python train.py --encoder_arch="mlp_mixer" --model="model that answers yes/no questions on an image's attributes" --dataset="telescope images of galaxies (Galaxy Zoo DECaLS)" --train_examples=88335 --image_size=64 --crop_scale_min=1 --horizontal_flip=true --cutout=0.4 --questions_per_image=4 --encoder_norm="layernorm" --encoder_norm_position="pre" --encoder_activation="quick_gelu" --encoder_mlp_ratio=2 --encoder_parallel_block=false --encoder_inner_norm=false --encoder_patch_size=[8, 8] --encoder_conv_stem=false --encoder_layers=10 --encoder_width=320 --fusion="prefix" --fusion_encoder_width=256 --fusion_encoder_layers=8 --fusion_encoder_norm="layernorm" --fusion_encoder_norm_position="pre" --fusion_encoder_activation="geglu" --fusion_encoder_mlp_ratio=4 --fusion_encoder_head_dim=48 --fusion_encoder_fused_qkv=true --fusion_encoder_bias="all" --fusion_encoder_qk_norm=false --fusion_encoder_parallel_block=false --fusion_encoder_inner_norm=false --fusion_encoder_drop_path=0.05 --fusion_encoder_positions="rope" --fusion_encoder_connector="mlp" --init="trunc_normal_002" --residual_init="none" --optimizer="soap" --beta2=0.99 --learning_rate=0.0025 --beta1=0.95 --shampoo_beta=0.99 --eps=1e-08 --precondition_frequency=10 --max_precond_dim=512 --one_sided=false --adamw_lr_other_params=0.00092 --max_grad_norm=0.5 --ema_decay=0.99 --max_steps=15500 --batch_size=256 --epochs=44.9 --lr_schedule="linear" --final_lr_fraction=0 --warmup_steps=770 --weight_decay=0.04 --adamw_weight_decay_other_params=0
Rows from block 2 of the fusion encoder of a small model that answers yes/no questions on an image's attributes, named by matrix and row number. Rows with one number belong to one neuron. Each number is 128 + 24 x the weight over its row's rms, rounded and kept within 0 to 255. All counts start at 0.
After each neuron's rows are labels from the 100 texts, of 14848, where the neuron reaches its largest size: "tokens" is the input token at the peak. Only what is clearly more common there than usual is listed. The data: telescope images of galaxies (Galaxy Zoo DECaLS). In brackets: how many of the 100.
# gate: MLP gate (fusion_encoder.blocks.2.mlp.gate.weight, 1024x256), inputs 128-255
# fc1: MLP up (fusion_encoder.blocks.2.mlp.fc1.weight, 1024x256), inputs 128-255
# fc2: MLP down (fusion_encoder.blocks.2.mlp.fc2.weight, 256x1024, transposed), outputs 128-255

gate.705 [148 139 118 114 129 148 138  93 140 134 136 154 128 129 123  92  99 121  84 147 122 159 172 102 141 137 135 117  91 132 104 109 154 147 115 150 120  94 122 103 147 167 113 132 141 161 100 108 142 134 125  87 147 143 157 155 109 127 118 143 109 129 158 115 143 124 110  52 121 110  89 119  75 120 180 124  84 145 150  85 112 145 160 169 125 163 155 114 122  95 158 143  82 118 151  95 127 119 109  85 141 107 103 101  90 128 141 161 119 117 148 129 112 152 148 146 126 107 139 125 184 114 175 131 132 153 106 155]
fc1.705 [109 118 138 158 128 129 185 113 157 112  92 139 108 120 114 155  95 155 130 117 157 160 146  94 120 108 148 121 106 157 125 126 147  98 138 131 135 110  98  98 131 154 101  93 126 142 113 158  98 120 143 140 123 148 137 126 114  89 145 130 124 114 137 158 161 146 102 143 146  83 116 162 121 137 164  89  84 147 135 106 105 119 112 148 118  99 142 115  92  84  99 144 108 126 139 124 183 157 119 121 138 131 106 117  88 117 153 162 103  95  93 171 139 117 148 178 200 102 121 123 105 182 121  93 126 136 124 137]
fc2.705 [172 133 143 145 117 155 157 100  97  94 133 164 112 139 153 145 125 146 111  96 154 125 142  94 123  90 164 122 143 187 160  99 135 113 141 170 138 123  85 118 111  98  69 132 112 136 119  96 140 143 124 100 123 147 101 140 171 112 179 107 127 124  68 108 187 115 108 150 147 122 137 121 119 168 122  84 130 139  97  93 136 112 128 139 140 101 137 138 121 129 145 163 158 146 153 128 151 141 124 127  99 167 128 139  90  93 166 170 121  66 135 150 102 122 141 172 145 146 136 157 123 132 150  74 152  92 146 162]
tokens: "merging: none" (89)

gate.571 [130  90 120 114 149 146 109 148 156  97 137 151 203 127 116 111 117 161 126 101 155 142  93 185 145 102 115 105 105 100 140 170 206 135 139 140 135  95 126 117 179  98  81 143 121 165 117 132 101 131 165 101 132 159  98 157 145 116 120 108  91 116 122 132 172 109  95 156  94 162 140 158  83 121 135 105 120 129 110 117 110  91 159 130 100 135 102 148 131  91  90 121  82 206 122 122 133 119 117  92 125 139 153 105 130 149 129 127 130  95 142 133 152 145 118 116 108 115 139 133 142 103 124 117 114 153 140 117]
fc1.571 [117 117 150 108 141 162 117 124 120 143 117 106 109 110  95 138 111 139  71 134 115 109 168  93 103 202 123 106 117 147 105 131 116 160 132 184 125 151 163 131  97 133 160 140 140 116 120 157 130 123 117 128 120  76 121 125 178 166  89 115 124 133 111 127 148 142 113 128 121  67 111 146 113 124 143 134 140 140 180 107 163 195  94 117 147 135 150 126 104 116 144 148  98  78 147 151 114 110 154 140 102 147 179 112 158 135 107 137 113 125 134 141 122  77 115 154 136 160 128 108 141 131 148  93 130 154 149 113]
fc2.571 [ 91 135 146  97 117 182 124 121 171 149 114 127 135 122 152 139 152 131 107 118 120  98 146 161  98 176 132 105  95 161 109 112 113 159 131 128 122 134 193 136  96 113 108 140 157 135 172 122  91 121 143 153 104 102 125 157 164 163 162 111 111  93 108 112 150 148 142 115 142  86 153 143 115 123 166 171 123 160 103 121 128 160 103 107 162 168 129 155 146 116 140 123 109 127 131 139 119 107 132 135 123 164 142 118 140 156 142 102 137  92 111 165 123 126  99  94 144 161 107 124 109  76 152 177 118 160  56 122]
tokens: "shape: star or artifact" (100)

gate.722 [143 135 123  76 144 116 125  71  96 117  74 184 160 162 102 112  97 119 116 189 149 155 118 147  99 148 122 128 125 131 122 142 209 117  95 132 125 121 148 132 126  89 163 154 120 150  87 156 132 127 132 116 116 157 119 137 114 101 144 133 119 140 169 151 165 108 104 142 133 147 136 156 101 162 140 121 176 130 155 104  89  96 138 126  71 140 137 124 132  99 160 139 125 121 114 170 101 108 151 129 156 158 125 105 130 133  94  85 114 152  90 177 123 125 143 109 116 134 140  99 103  87 103 130 134 172 148 133]
fc1.722 [126 139 156 116  80 121  95 137 143 137 134 102 117 128 107 152 116 104 119 145 150 115 148 164 132 148 129 135  87 107 147 141 118 122 100 162 102 126 119 125 115 124 158 131 163 107 102 134 129  99 125 153 110  88 157 116 112 144  87 119 188 157 111 159 108 141 164 134  99 114  87 145 113 119 100  86  91 172 107  99 101 133  98  83 154 144 113 107 114 112 133  99  85 155 146 128 134 115  95 118 142 129 119 126 117 120 112 157  73 118 109 113 143 100 159 127 137 132 134 120 157 179  76 121 143 166 153 147]
fc2.722 [174 114 145 148 144  98  96 137 117 112  79 130 136 131 105 135 162 103 107 178 110 109 104 135 137 115 119  60 113 114 150 126 139 107 134 165 158 124 132 126 126 179 158 158 122 107 122 157 131 140 153 142 165 103 117 101 102 142 104 107 153 151 135 154 145 138 115 151 146 114 142 150 106 120  95  94 101 162 114 140  88 121  88 119 149 162 125 124 171 132  99 125 104 170 144 116 151 130 100 129 111  98 138 128 111 131 111 138  51 127 116 142  90 105 152 140 125 176 155 141 125 128 139 105 108 138 125 111]
tokens: "spiral arms: yes" (45); "spiral winding: tight" (30)

gate.215 [128 151  88 135 146 125 125  77 153 125 138 174 159 133  98  81 117 111 147 154 123 131  96 100 157 109 121 142 150 155 134 130 175 128 136 124 134 105 146 171 117 125 124 152 134 144 147 161 124 167 131 130 102 135 125 102 130 129 123 133  88 134 160  95 141 150 127 142 163 154  97 126 121  93 157 116  80 141 137 104 126 115 128 142 142 126 120 142 185 133  85 156 131 133  90 164 138 151 143  69 129 131 122 102 106 143 100 135 108 172 157 132 114 115 146 136 102 169 116 117 122 175 140 110 119 162 128 139]
fc1.215 [163 133 136 121 143 167 153 133 184 124  83 123 139 150 114 158 160  96 133 149 120 119 132 126 135 132  83 131 109  85 129 111 102 101 143 121 175 166 130  87  94 149 147 129 157  77 140 123 153 134 128 104 138 146 127 155 134 155 132 120 147 116 114 129 150 124 132 122 138 130 134 137  94 149 163 129 177 123 126 142 106 111 154 142  80 140 149 118 159 152 149  93 145 120  82 123 105  97 121 115 135  95 129 110 148 137  94 124 167 111  90  78 128 122 120 132  99 125 143 119 161 121 150 110 131  97  93 179]
fc2.215 [148 115 168 111 114 158 118 159 131 136 107 122 143 141 155 178 113 102 117 144 125 157 109 142  84 131 118 109 164 122 149 151  87 129 118 100 140 179 153 144 103 113 105 125 163  88 131 102 134  91 176 110 138 117 101 141 199 149 106 141 108 145 124 145 178 122 158 114 143 101 140 131 130 161 145 129 115 131  91 141 119 129 149 106 129 124 122 107 147  88 141 118  94 120  84  79 109 128 154 153  96 162 147 167 157 161 162 148 142 137  68 114 146 127 122 142  99 118 155 118 132 128 140 102 129 113  99 140]
tokens: "bulge size: small" (38); "spiral winding: tight" (32)

gate.547 [138 166 129  93 155 130 108 121 172 143  87 138 142 136 143  94  64 164  94 168 104 114 141 124 133 123  97 124 106 126 115 160 147 130 108 131 117  98 136 121 113 111 122 122 112 143 128 147 153 172 107 114 148 131 123 122 167 132 149 107 124  90 105 147 147 167 148 118  94 164 126 129 110 131 137 144 134 183 126 155 148  78  81 147 152 181 112 155 173 142 109 125 143 121 109 140 119 106 140 103 139 118 156  83 128 118  79 149 118 113 119 108  99 137 113 175 168 120 122 105 138 149 117 109 150 172 120 139]
fc1.547 [143 148 145 170 111 117 121 133 182 165 112 132 139 182 123 135  96 127 103 160 179  82 142 111  98 139 122 125 143 105 106 189 176 127 106 109 132 143 118 118 102 118 140 122 175 118 122 129 133 148 128 110 119 123 146 134 104 151 126  92 135 139 137 183 139 146  60  92 133  99 119 142 114 113 123 160 124 149 122 142 128  78 103 140 164 148 111  89 106 109  99 167 138 137 131 133 125 173 128 130 148 123 146 126  94  93 125 143  73 105 148 105 113 116 137 114 163 142  87  97 133 125 128 141 114  81 140 112]
fc2.547 [129 135 161 138 146 116 113 102 166 138 118 120 138 155 136 140 138 127 105 143 145 123 172  71 101 151 111 157 116 124 135 151 127 118 112  99 163 154 161 106 101 132 156 140 151 127 107 108 137 157 162 116 138 139 135 101 139 160 120 112 144 120 151 134 100 131  62 120 124 166 142 137 121 120 140 134 125 120 146 131 128 116  99 120 154 131  88 107 108 135 137 128 135 117  80 110 138 173 132 117 110 152 124 126  88 145 119 152 109 154 138 110 111 102 137  78 148 172 104 153 171 150 127 144 100  98 118 179]
tokens: "spiral arms: yes" (41); "bar: strong" (16); "spiral winding: loose" (9); "shape: star or artifact" (8)

gate.329 [163 110 140 127 151 127 125 124  91 136 118 166 137 106 113 162  83  86  93 157  93 124 139 141 128 130 109 121 103 134 194  88 134 160 123 109 162 146 136 116 108 132 127 116 173 132 105 130 131 183 141 179 129 190 154 145 110 134  84 155 130 128 119 132  96 129 100 162  77 113 137 132 106 116 135 102 107 168 168 111 113 131 140 110 119 175  90 141 112 125 102 112 134 138 160 153 108 110 165 125 168 144 184 122 105 177 129 119 125 108  89  94 130 142 138 119 130 125 122  84  90 130 123 140 145 142 111 119]
fc1.329 [119 162 111 177 129 180 119 135 142 144 163  75  86 123 123 127 152 131 163 128 117 172 126 137 132 108 123 133 150 126  89 168 104 106 142 123  94  74 110 119 128 120 146 148  97 129 130 179 146  71  70 124 111  97  89  91 167 121 112  87  96 138 142 111 137 104 126 137 180 126 145 131 107 154 119 161 133  97 138 118 159 114 126 156 152  90 117 120 113 122 134 110 149 149 148  96 127  91 103 102 127 115  84 103 158  71 130 158 150 109 152 133 139 100 130 124 147 152 162 156 163 145 131 114  98 154 172 173]
fc2.329 [128 129  95 136 129 145  86  95 123 118  84 130 117 112 105 145 154 127 128 110 120 108 121 119 146 130 151 126 110 146 137 117  87  96  89 126 115 123 144 134 103 162 125 153  95 170 158 136 174 145 100 144 113 130  83 164 165 138  95 108 119 110 100 108 145 104 102 119 135 110 126 144 115 181  88 151 159 139 127 106 132 140 118 116 176 140 118 113 163 161  97 120 114 119 126 161 140  95 120 133  72 129 106 120 122  85 102 114 135 106 123 124 122 156 106 137  94 152 104 132 139 154 108 124 106 145 120 135]
tokens: "bulge size: small" (32); "spiral winding: tight" (27)

gate.537 [131 129 165 147 153 151 174 126  98 140  93 121 151 124 111 125  87 114 111 168 182 149 131 130 105 146 130 142 136 129 125 146 124 128 100 142 141 115 107 140 136 140 135 155 147 122 115 103 154 107 102 102 146  88 135 124 146 155 124 121  69 111 153 150 156 109 122  67  90 134 127 126 111 134 131 136 161 165 145 140 146 117 113 142  85  78 108 124  92 111 116 125 156 119 127 129 159 115 110 142 113 139 142 148 134 142 117 146 145 144 165 162 170 125 152 118  59 133 112 145 129 128 100  94 109 146  98 127]
fc1.537 [129 122 132 117 142 146  98  91 115 145  73 100  91 129 172 163 132 120  80 144 134 132 128 159 139 138 149 118 151 106 160 135 117 101 138 109 131 124 119 112 105 139 102 166 125 112 147  97 125 158 148 118 105  83 142 105 134 132 133 108 140 119 140 128  81 120 143 102 144 128 129 162 145 136 108 110 145 133 114  90 127 108 149 112 164  75 144 143 142 140  68  80 137 108  98 131 166 150  84 163 152 122 149 135 112 148 108 180 127 118 145 139 123 134 117 117  88 134 104 127 132 143 149 158 165 126  72 144]
fc2.537 [153 167 145 149  90 115 141 149 142 118 124 102 137  80 120 144 132 148 106 165 136 139 151 114 124  64 127  97  85 124 146 153 116  89 122  85 133 128  94 100 111  87 143 109 128  96 135 175 147 149 112 135 114 131 100  95 119 116 146 154 138 130 152 125 129 133 177  88 113 107 111  65  83 123 151 136 119 136 146 139 133 102 138 144 120 149 158 133 132 164 128  91  95 123 171 123 119 168 135 159 143  99 157 174 116  82  90 143 140 161 134 148 119 142 101  62  97 134 121 104 106 141 114 117 133  96  96 126]
tokens: "bulge size: small" (50); "spiral winding: tight" (44)

gate.61 [175 114 173 169  75 128 150  95 138 107  81 119 122 129 126  95  78 134 101 183  89 141 156 151 138 124 112 107 124 130  89 110 143 141  95 154 122 133 173 146 164 137 133  87 148 110 118 147 155 170 100 146 114 109 139 122 124 120 147 171 118 117  79 121 144  95 117 139 134 103 112 155  96 149 145 158 153 109 121 148 146  71 140 138 112 160 136 139 130 121 108 143 146 139 112 130  93 124 118 104 140 144 149 124 154 158 127 112 143 125 112 148 113 131 112 172  86 151 107 115 194 148  99 153 114 179 108 118]
fc1.61 [131 106 124 148  99 137 162 109 144 143 132 105 106 121 132  68  80 156  81 162 113 124 135 124 124 132 102 146 142 184  98  99 116 132  80 110 149 115 158 157  99 109 110  72 135 112 111 161 151 148 134 143  99 105 100 100 139 119 147 124 139 106 138 133 136 102 141 160 130  92  98 125  84 114 101 127 135  90 125 118 138  96 133 139 147 156 145 125 147 158 117 166 154 151 147 123  90 155 130 139 142 144 147 138 152 141 152 114 128 114  64 107 121 143 119 148 109 170  90 140 194 151 103 137 151 170 131 127]
fc2.61 [ 72 155 164 134 120  80 125  81 123 125 158 145  91  71 114 110 103 180 140  90 107 103 154 150  85 106 110 154 121 207 185 143 130 159 116 148  96 120 171 106 119 135 113 112 103 140 116 108 166 104 128  93 150 121 134 124 125 147 132  77 141  96 110  67 159 152 121 122 106 111 122 103 122 121 101 121 130 115 157 106 129 164 141 149 143 134 127 153 156 157 141 151 139 143 131  98 132 136 123  85 118 152 138 131 142 113  96 122 171 103 116 106  99 133 124 138 110 167 134 161 143 146  99 155 130 173 102 126]
tokens: "bulge size: small" (51); "spiral arms: yes" (25)

gate.235 [135 140 122 149 146 140 123  92 137 131 111 131 159 155 107  99  99 163 133 128 147 146 159 149 154 131  87 138 125 113 119  97 162 173 117 161 163 129 107  85 145 148 135 119  96 207 144 149 150 153 103 122 124 141 101 126 123 183 185 135  75 142 119 105 125 139 119 118 142 129 120  95 118 152 157 148 111 151 145 131 126 110 136 119 142 139  83 156 147 150 152  92 108 100 126 100 135 114 105 155 141 134 161  97 169 136 102 150 134 109 141 149 141 153 166 123  84 112 140 154 168 102 122 101 110 156 130 158]
fc1.235 [162 161 137 128  99 139 141 146 147  89 126 123  87 118 134 133 139 119 121 121  80 137  90  95  81 147 133 104 161 129 141 120 155 104 139 149 119 100 132 165 108 116 139 130  66  77 121 145 119 130 138 140 152 131 138 115 135  73 113 131 164 136 174 144 110 127 127 161  64 107 106 147 135  99 144 128 134 121 136 160 137 172 149 137 130 109 111 101 108 160 103 144 168 110  87 204  81 110 121 114 137 143 145 132 125 149  91 125  70 164 117 143 108 135  85  89  69 123 128 140 125 131 149 150 113 134 128 134]
fc2.235 [154 130 134 124 121 117 115 127 136 128 115 136  81 147 146 119 126 105 149 130 138 117 149  72 124 132 137 164 171 155 105 161 148  63 149 126 110 141 143 183 147 124 147 126  70 157 160 111 158 118 112 147 142 108 137 121  86 108 137 116 183 105 133 113 150 146 134 105 110 119 121 165 128 161 124 154 138 131 124  92 108 163  98 117  92 138 107 126 134 176 115 126 155 108 111 138  99 125 178 114 100 108  89 135 157 123  80 105  85 166 115 141 111 142 114 147 152 133 146 136 153 127 132 172 144 115 124 133]
tokens: "merging: none" (77)

gate.755 [125 136 125 122 109 107 136 112 119 101 147 153 106 175  99 121 137 166  88 133 158 192 128 161 134 159 105 118  84 110 130 163 185 149 167  84 119 158 117 129 168  99 118 148 107 175  87 126 143 145 105 128 142 138 151 100 144 162 163 120 114 142 167 119 109 122 127 152 107 115 151 159 101 126 136 159 112 139 160 110 107 113 160 131 107 165 119 111 133 128 147 133 124 129 160 111 155 133 175  86 174 128 154 156  99 129  71 135 124 163 135 111 122 129 169 103 144 110 129 104 105 134 123 105 139 168 130 141]
fc1.755 [107 191 149 146 130 131 111 136 132 165 101 156 151 114 115  83  81 104 103 118 106 107 100 165 156 101 162 177 140 120 127 135 131 129 114 105 161  82 155 147 150 135 102 116  94 128 125 172 121 111 125 137 101  93 109 162 139 141 141 132 104 141  87  90 133 125 160 126 147 159 126 154 162  99 107 125 199 141 109 113 133 157 110 117 103 146  89 100 128 173 100 104 134 144 111 130  82 142 140 141 103 134  92  91 135 128 143 121 117 145 146 128 133 161 109 115 139 156 161 124 151  90 145 123  93  93 108 137]
fc2.755 [118 169 171  80 120 101 122 104 139 144 144 144 127 107 129 121 130 116 137 154  78 110 161 130 140  95 110 163 102 161 161 175  71  98 112 103 115 105 144 119 107 104 121  93 104 132 113 175  88 114 159 135 131  57 115 146 109 110 138 128 124 117 139 117  97 167 119 160 171  85 151 186 148  72 139 161 129 157 133 105 164 140 135 131  99 126  89 108 130 162  79 172 152 108  94  99 130 125 114 115 126 155 124 106 144 159 109 158 160 141 153 146 115 102 107 111 140 182 127 121  97 155 114 134  96 137  89 141]
tokens: "spiral arms: yes" (52); "edge-on disk: no" (16); "spiral winding: tight" (11); "bar: strong" (10)

gate.375 [145 155 147 147 148 125 114  96 104 126 160 169 119 125  91 103 157 152 149 171 147 156 167 127 101 136 103 158 106 111 132 105 152 122 112 129 127  76 123 129 125 121 131 170 125 121 120 166 161 117 104 144 178 116 100 111  85 152 125 130 126 136  71  88 130  78  85 113 110 124 117 154 135 120 116 149 133 174 167 115 152  91 168 124 135 166 133  96 131 158 135 119 140 120 117 103 138 143 152 140 144 108 131 126 105 139 102 150 133 143 128 126 103 114 117  98 134 141 135 132  86 125 119 123  96 132 128  85]
fc1.375 [128 147 121 142 170 102  79 201 133 154 132 137 159 113 126 160  92 140 165  89 123 167 139 152 153 126 126 109 135 137 120 177 146 164 141 135 131 174 144 117 138 109 104 110 120 145  96 119 127 146 140 111 108 120 125 140 144 133  91 108 100  98 174 125 133 146 130 115 121 146 146 134 126 125 131 116 168  74 105 118 101 150  93 126 119 106 132 104  93 116 136 175 126 132 105 115 111 122 161 107 126 138 151 133 130 160 130 146 104 136 160 174  76 128 145 156 155 127  99  99 110 141 159 116 168 129 116 133]
fc2.375 [108 121  85 135 123  80 117 142 161 125 121 108 124 142 113 119 139  83 134 124 132 120 150 162 116 103 127 131 109 163 140 124 113 133 117 117 110 133 175  86 107  92 122 132  94 105 156 138 171 136 131  92 122 109 115 142 138 129 124 155 125 173 144 122 117 159  62 144 142 137 156 175 157 140  95 150 121  68 119 140 135  95 108 127 129 141 110 147 123 145 152 135 110 138 121 155 121 133 141 108 128 171 125 119 137 143 162 133 112 149 149 121 111  95 140 131 113 157 115 102 142 170 161 128 111 152  99 113]
tokens: "spiral arms: yes" (50)

gate.620 [124 122 139 137 158 151 151  78  83 111 113 182 163 140 121 115 102 143  94 176 122 178 109 149 153 133 117 102  91 137  86 108 204 159 124 143 135 103 147 127 128 108 162 151 103 129 113 104 131 142 113 124 127 129 116 107 130 144 149 143 122 111 137  69 115 109 118 123 127 133 145 148 164 137 164 135 135 149  78 111 156 123 110 101  83 176 120 129 122 135 146 118 157 150 134 147 133 112 143 143  90 117 143 114 105 153 129 121 100 142 142 139 110 133 131 153 136 133 134 130 111 152 155 101 145 157 139 120]
fc1.620 [135  97 113 114  89 123  88 115 129 122 132 142 113 144 182 141 102 109 108 100 154 117  91 133 100 133 132 111 144 116 114 157 181 132 121  91 133  79 122 120 133 100 155 127 154 110 147 117 149 113 148 154 149 103  88 117 117 147 104 135 156 139 106 129 165  97  90 133 126 130 109 143 135 120 143 156 146 120 126  88 140 117 151 105 138  91 120 110 118 150 134 122 166 128 127 141 129 171 103 179 162 130 145 129  83 129 135 109 158 118 176 117 153 129 109 127 137 138 106 142  95 137 172 131 125  97  90 111]
fc2.620 [103 117  96 165 127 187 163 111 133 163 107 131 129 115 120 122 141 140 110 126 159 118 160 123  96 134 112 135 116  91  94 109 137 130  95 136 106 104 149 149 139  84 159 143 122  89 115 136 187 149 101 116 145 145 110 104 107 168 164 106  80 103  69 131 109 115 154 162 128 124 122 176 110 121 163 103 126 112 118 121 125  98 144 116 103 106 138 141 123 113 121 119 162 125 112 115 141  99 122 183  97 144 137 198  99 146 153 106 168 117 145  93 179 123 142 108 121 154 122 159 121  98 145  96 154 113 119 109]
tokens: "spiral arms: yes" (43); "spiral winding: tight" (21); "spiral winding: loose" (10); "bulge size: small" (8)

gate.222 [146  91  86  78 138 135 116 116 137 119 132 171  87  97 139 133 132 106 129 156 110 181 144 164 145 158  82  60 123 122 143 137 138 121 144 143 109  99 132 126 129 119 157 139  67 118 120 132  97 146  96 133 135 174 102 106 158 136 149 158 122 107 138 125 132 131 100 136 154 122 134  91  87 105 123 118 124 120 127 103 150  86 123 153 118 184 138 155 127 114  98 170 124 159 142 138 104 100  79 141 124 122 165 100  93 110 159 141 156 163 116 110 130 172  88 115 138 171 133 168 144 146 124 118 149 130 159  92]
fc1.222 [100  89  97  87 144 152 140 125 117 136 119 112 123 115 141 161 137 150  93 107 156 125 148 126 124 107 146  85 151 142 146 138 103 124 126 111 126 137  85 144 131 117 174 161 138 106 132 143 107 125 123 161 129 147 115 148 143 113 124 152 167 114 138 156  88 141 116 106 125  70 123  77 106 104 124 106 102  86 122  91 117 143 140 154 121 134 123 171 157 108 114 111 172 160 197 128 110 135 130 120 119 125 133 148 129 120 121 127 129 119 139  75 117 121  94 103 132  99 121 115 131 150 113 136 126 142 126  92]
fc2.222 [131 119 127 116 145 133 107 124 146 137 131 130 132 152 132 117 162 134 132 126 150 129 130  93 119 109 144  95 167  85 147 158 135  97 129  54 127 109 120 140 137 125 199 158 146 110 115 157 114 178  92 159  95 116 122 115 139 133 115 147 123 137 149 142 136  81 117 114  98 137 119  91 125 180 121  95 131 108 105  99 109 134 117 162 151 152  87 165 111 116 162 135 139 148 186 149 156 116 169 138 101  95 130 102 131  47 125 158 137 112 123 131 125 146 128 136 126  84 171 111 141 109 168 141 134 156 155 122]
tokens: "spiral arms: yes" (27); "roundness: in between" (24); "spiral winding: tight" (8)

gate.287 [164 134 125 169 128 156 135  91 132 109 123 131 157 127 146 140 129 114 130 132 118 167 144  98 129 109 138 113  58 136 116 136 201 154 138 124 143 132 145  66 112 137  88 137 127 127  71 131 132 129 136 126  96 183 118 120 154 156 159 118  98 109  94 117 179 121 133 101 118 154 130  93  84 142 139 124  83 144 124 121 123 109 113 121 136 144 126 113 127 129  99 107  89 157 132 112 135 131  86 113 162 115 166 112 153 150 131 166 108  97 162 148 122 133 137  88 120 109 113 110 149 119 144 114 108 135 106 145]
fc1.287 [145 181 113 133 124 103 109 117 110 157 155 142 113 126 108 115 122 133 110 120 161 114 113 138  98 154 132 122 152 152  97 118 132 113 118 106 158 132 140 135 138 143 131 132 131 141 126 107 150  93  85 146 132  29 133 126 134 136 122 141 121 136 108 111 101 173 124 100 130 102 123 171 114 131 108 140 169 163 136 114  94 181 151 133 160 130 143 107 126 129 127 147 105  91 116 122 139 104 184 116 122 143 100 127 122 117 133 134 146 153 102 122 176 118 140 125 100 169  70 159 134 112 166 141 167 136 112 130]
fc2.287 [121 157 126 123 121 126  89 112 128 145 156 167 113 123 118 124 128 139 130  93 166 140 115 135 110 133 108 127 119 100 115 110 169 134 153 108 134 126 148 137 138 129  98 108 104 182 151  96 163  96  96 124 176 119 142 118 115 131 134 150 120 103 124  87  95 134 152 115 114 110 146 157 175 126 158 137 149 144 122 108  93 125 141 146 141 122 123 139 154 142 102 119  90 143 141 104 133  87 126 101 109 111  69  79  98 137 101 119 134 155 160  88 126 109 141 105  73 193 111 166 129 101 125 161 130 142 119 135]
tokens: "shape: star or artifact" (84)

gate.619 [113  73 110 132 131 149 122 143 122 139 143 109 133 118  98 119 120 176 141 169 131 149 131 108 119 107 131  81 134  87  90 124 135  93 128 135 113 113  67 156 118 143 101 118 134 117 129 129 116  98 110 126 101 133 169 144 122 152 126 112 119 121 131 117 123 123 102 103 147 127 134 151 146 129 144  90  81 197  88 135 177 134 155 177  94 143 158 115 134 119 178 106 151  96 187 147 136 165 142 112 163 117 144 108 131 164  93  80 162 105 149 117 127 132 133 121 122 133 132  48 134 167 154 154  97 181 170 169]
fc1.619 [112 119 147 155  57 140 147 165 133 128 124 149 133 131 137 103 103 135 127 143 111 107 152 132 115 142 139 137 180 131  95 110 138 161 123 106 125  83 129 130 158 151 155 170 143 111 174 119  94 140 148 124  49  79 139 110 138  95  53 163 104 127 182  80 121  83  87 148 148  99 109 132 153 147 133 122 139 137 119 109 167 104  92 130 174 130 137  90 128 124 118  98 118 124 158 144 118 146 160 172 152 127 100 138 130 160 136 129 126 179 143 114 142 110 143 130  97 146 176 134 105 132 170 139 105 118 146 160]
fc2.619 [109 127 130 115 101 120 137 148 142 131 155 146 133  74 163 130 107 157 150  86 120 154  64 121 116 110 140 109 124 120 133 111 157 110 124 124 135 129 134 114 113 157 125 141 126 125 137 103  93 128 162 113 125 139  99 115 130 138 117 191 150 127 142 120 101 169  69 136 155 136 121 187 130 115 108 124 170 130 121 117 151 110 140 112  94 160 164  61 148 131  95 140 126 164  95  73 119 138 135  91 124 140 106 156 137 161 133 143 138 122 160 135 131 124 101 117 135 119 154 168 121 148 153 124 126 170 139 128]
tokens: "merging: none" (79); "merging: merger" (14)

gate.82 [155 122 124  98 137 124 117 125 158 122 129 169 154 115  98 100  95 159 101 155 130 127 151  82 123 144  82 128 138 118 117 111 134 101 139 167 127 102 111 129 130 165 147 137 121 159 164 164 149 131 118 150 170 129 118 146 162 158 134 141 113 119 105 110 155 114 100  97 108  99 139 129  73 189 156 118 134 196 126 118  96 162 110 155  86 154 107 117 155  97 133 129 147 131 102 119 164 120 127 152  97 124 142 143 107 159  96 130 116 136 123 139 104 142 121 150 150 148 161 119 100 158 124  94 116 173 117 143]
fc1.82 [119 133 154 170 169 129 138 143  91 103  96 114 109  78 132 115 160 105 142 127  99 204  97 138 147 115 121 127 168 134 182  75 120 145 173 141  97 144 163 166 109 141 158 136 112 110 108 134 162 136 123 134 115 100 142 154 128 119 137 155  82 126 153 146 137 102 164 132 140 118 151 119 134 118 143 121 150 109  71 100 152 119 103 131 176 106 114  96  98 124 124 168 143 118 101 135  99 115 130 105 152 130 149  97 139 104 118 144  97 112 120 137 159 128 108 121 127 111 148 110 121 123 156 106 131 134 144 138]
fc2.82 [117 115  89  96 150 123 124 120 141 137 122 115 139 128 130 146 162 157 166 181 135 147 137 123 116 103 113 110 139 110 111 108  99  99 179 134 132 119 119  91 133 119 113 111 109 168 139 133 148 146 130 132 119  91 117 159 144 162 117 143 138 104 132 127 140 137 146 121 113 130 104 107 145 146 133 155 147  75 110 130  98 123  83 103 123 111 121 127  94  92 135 134 127 109 112 135  88 136 149  82 159 143 176 118  86 168 106 127 134 108  98 162 123  82 138 107 113  91 135 108  68  88 133 154 110 155 153  93]
tokens: "spiral arms: yes" (25); "shape: star or artifact" (7)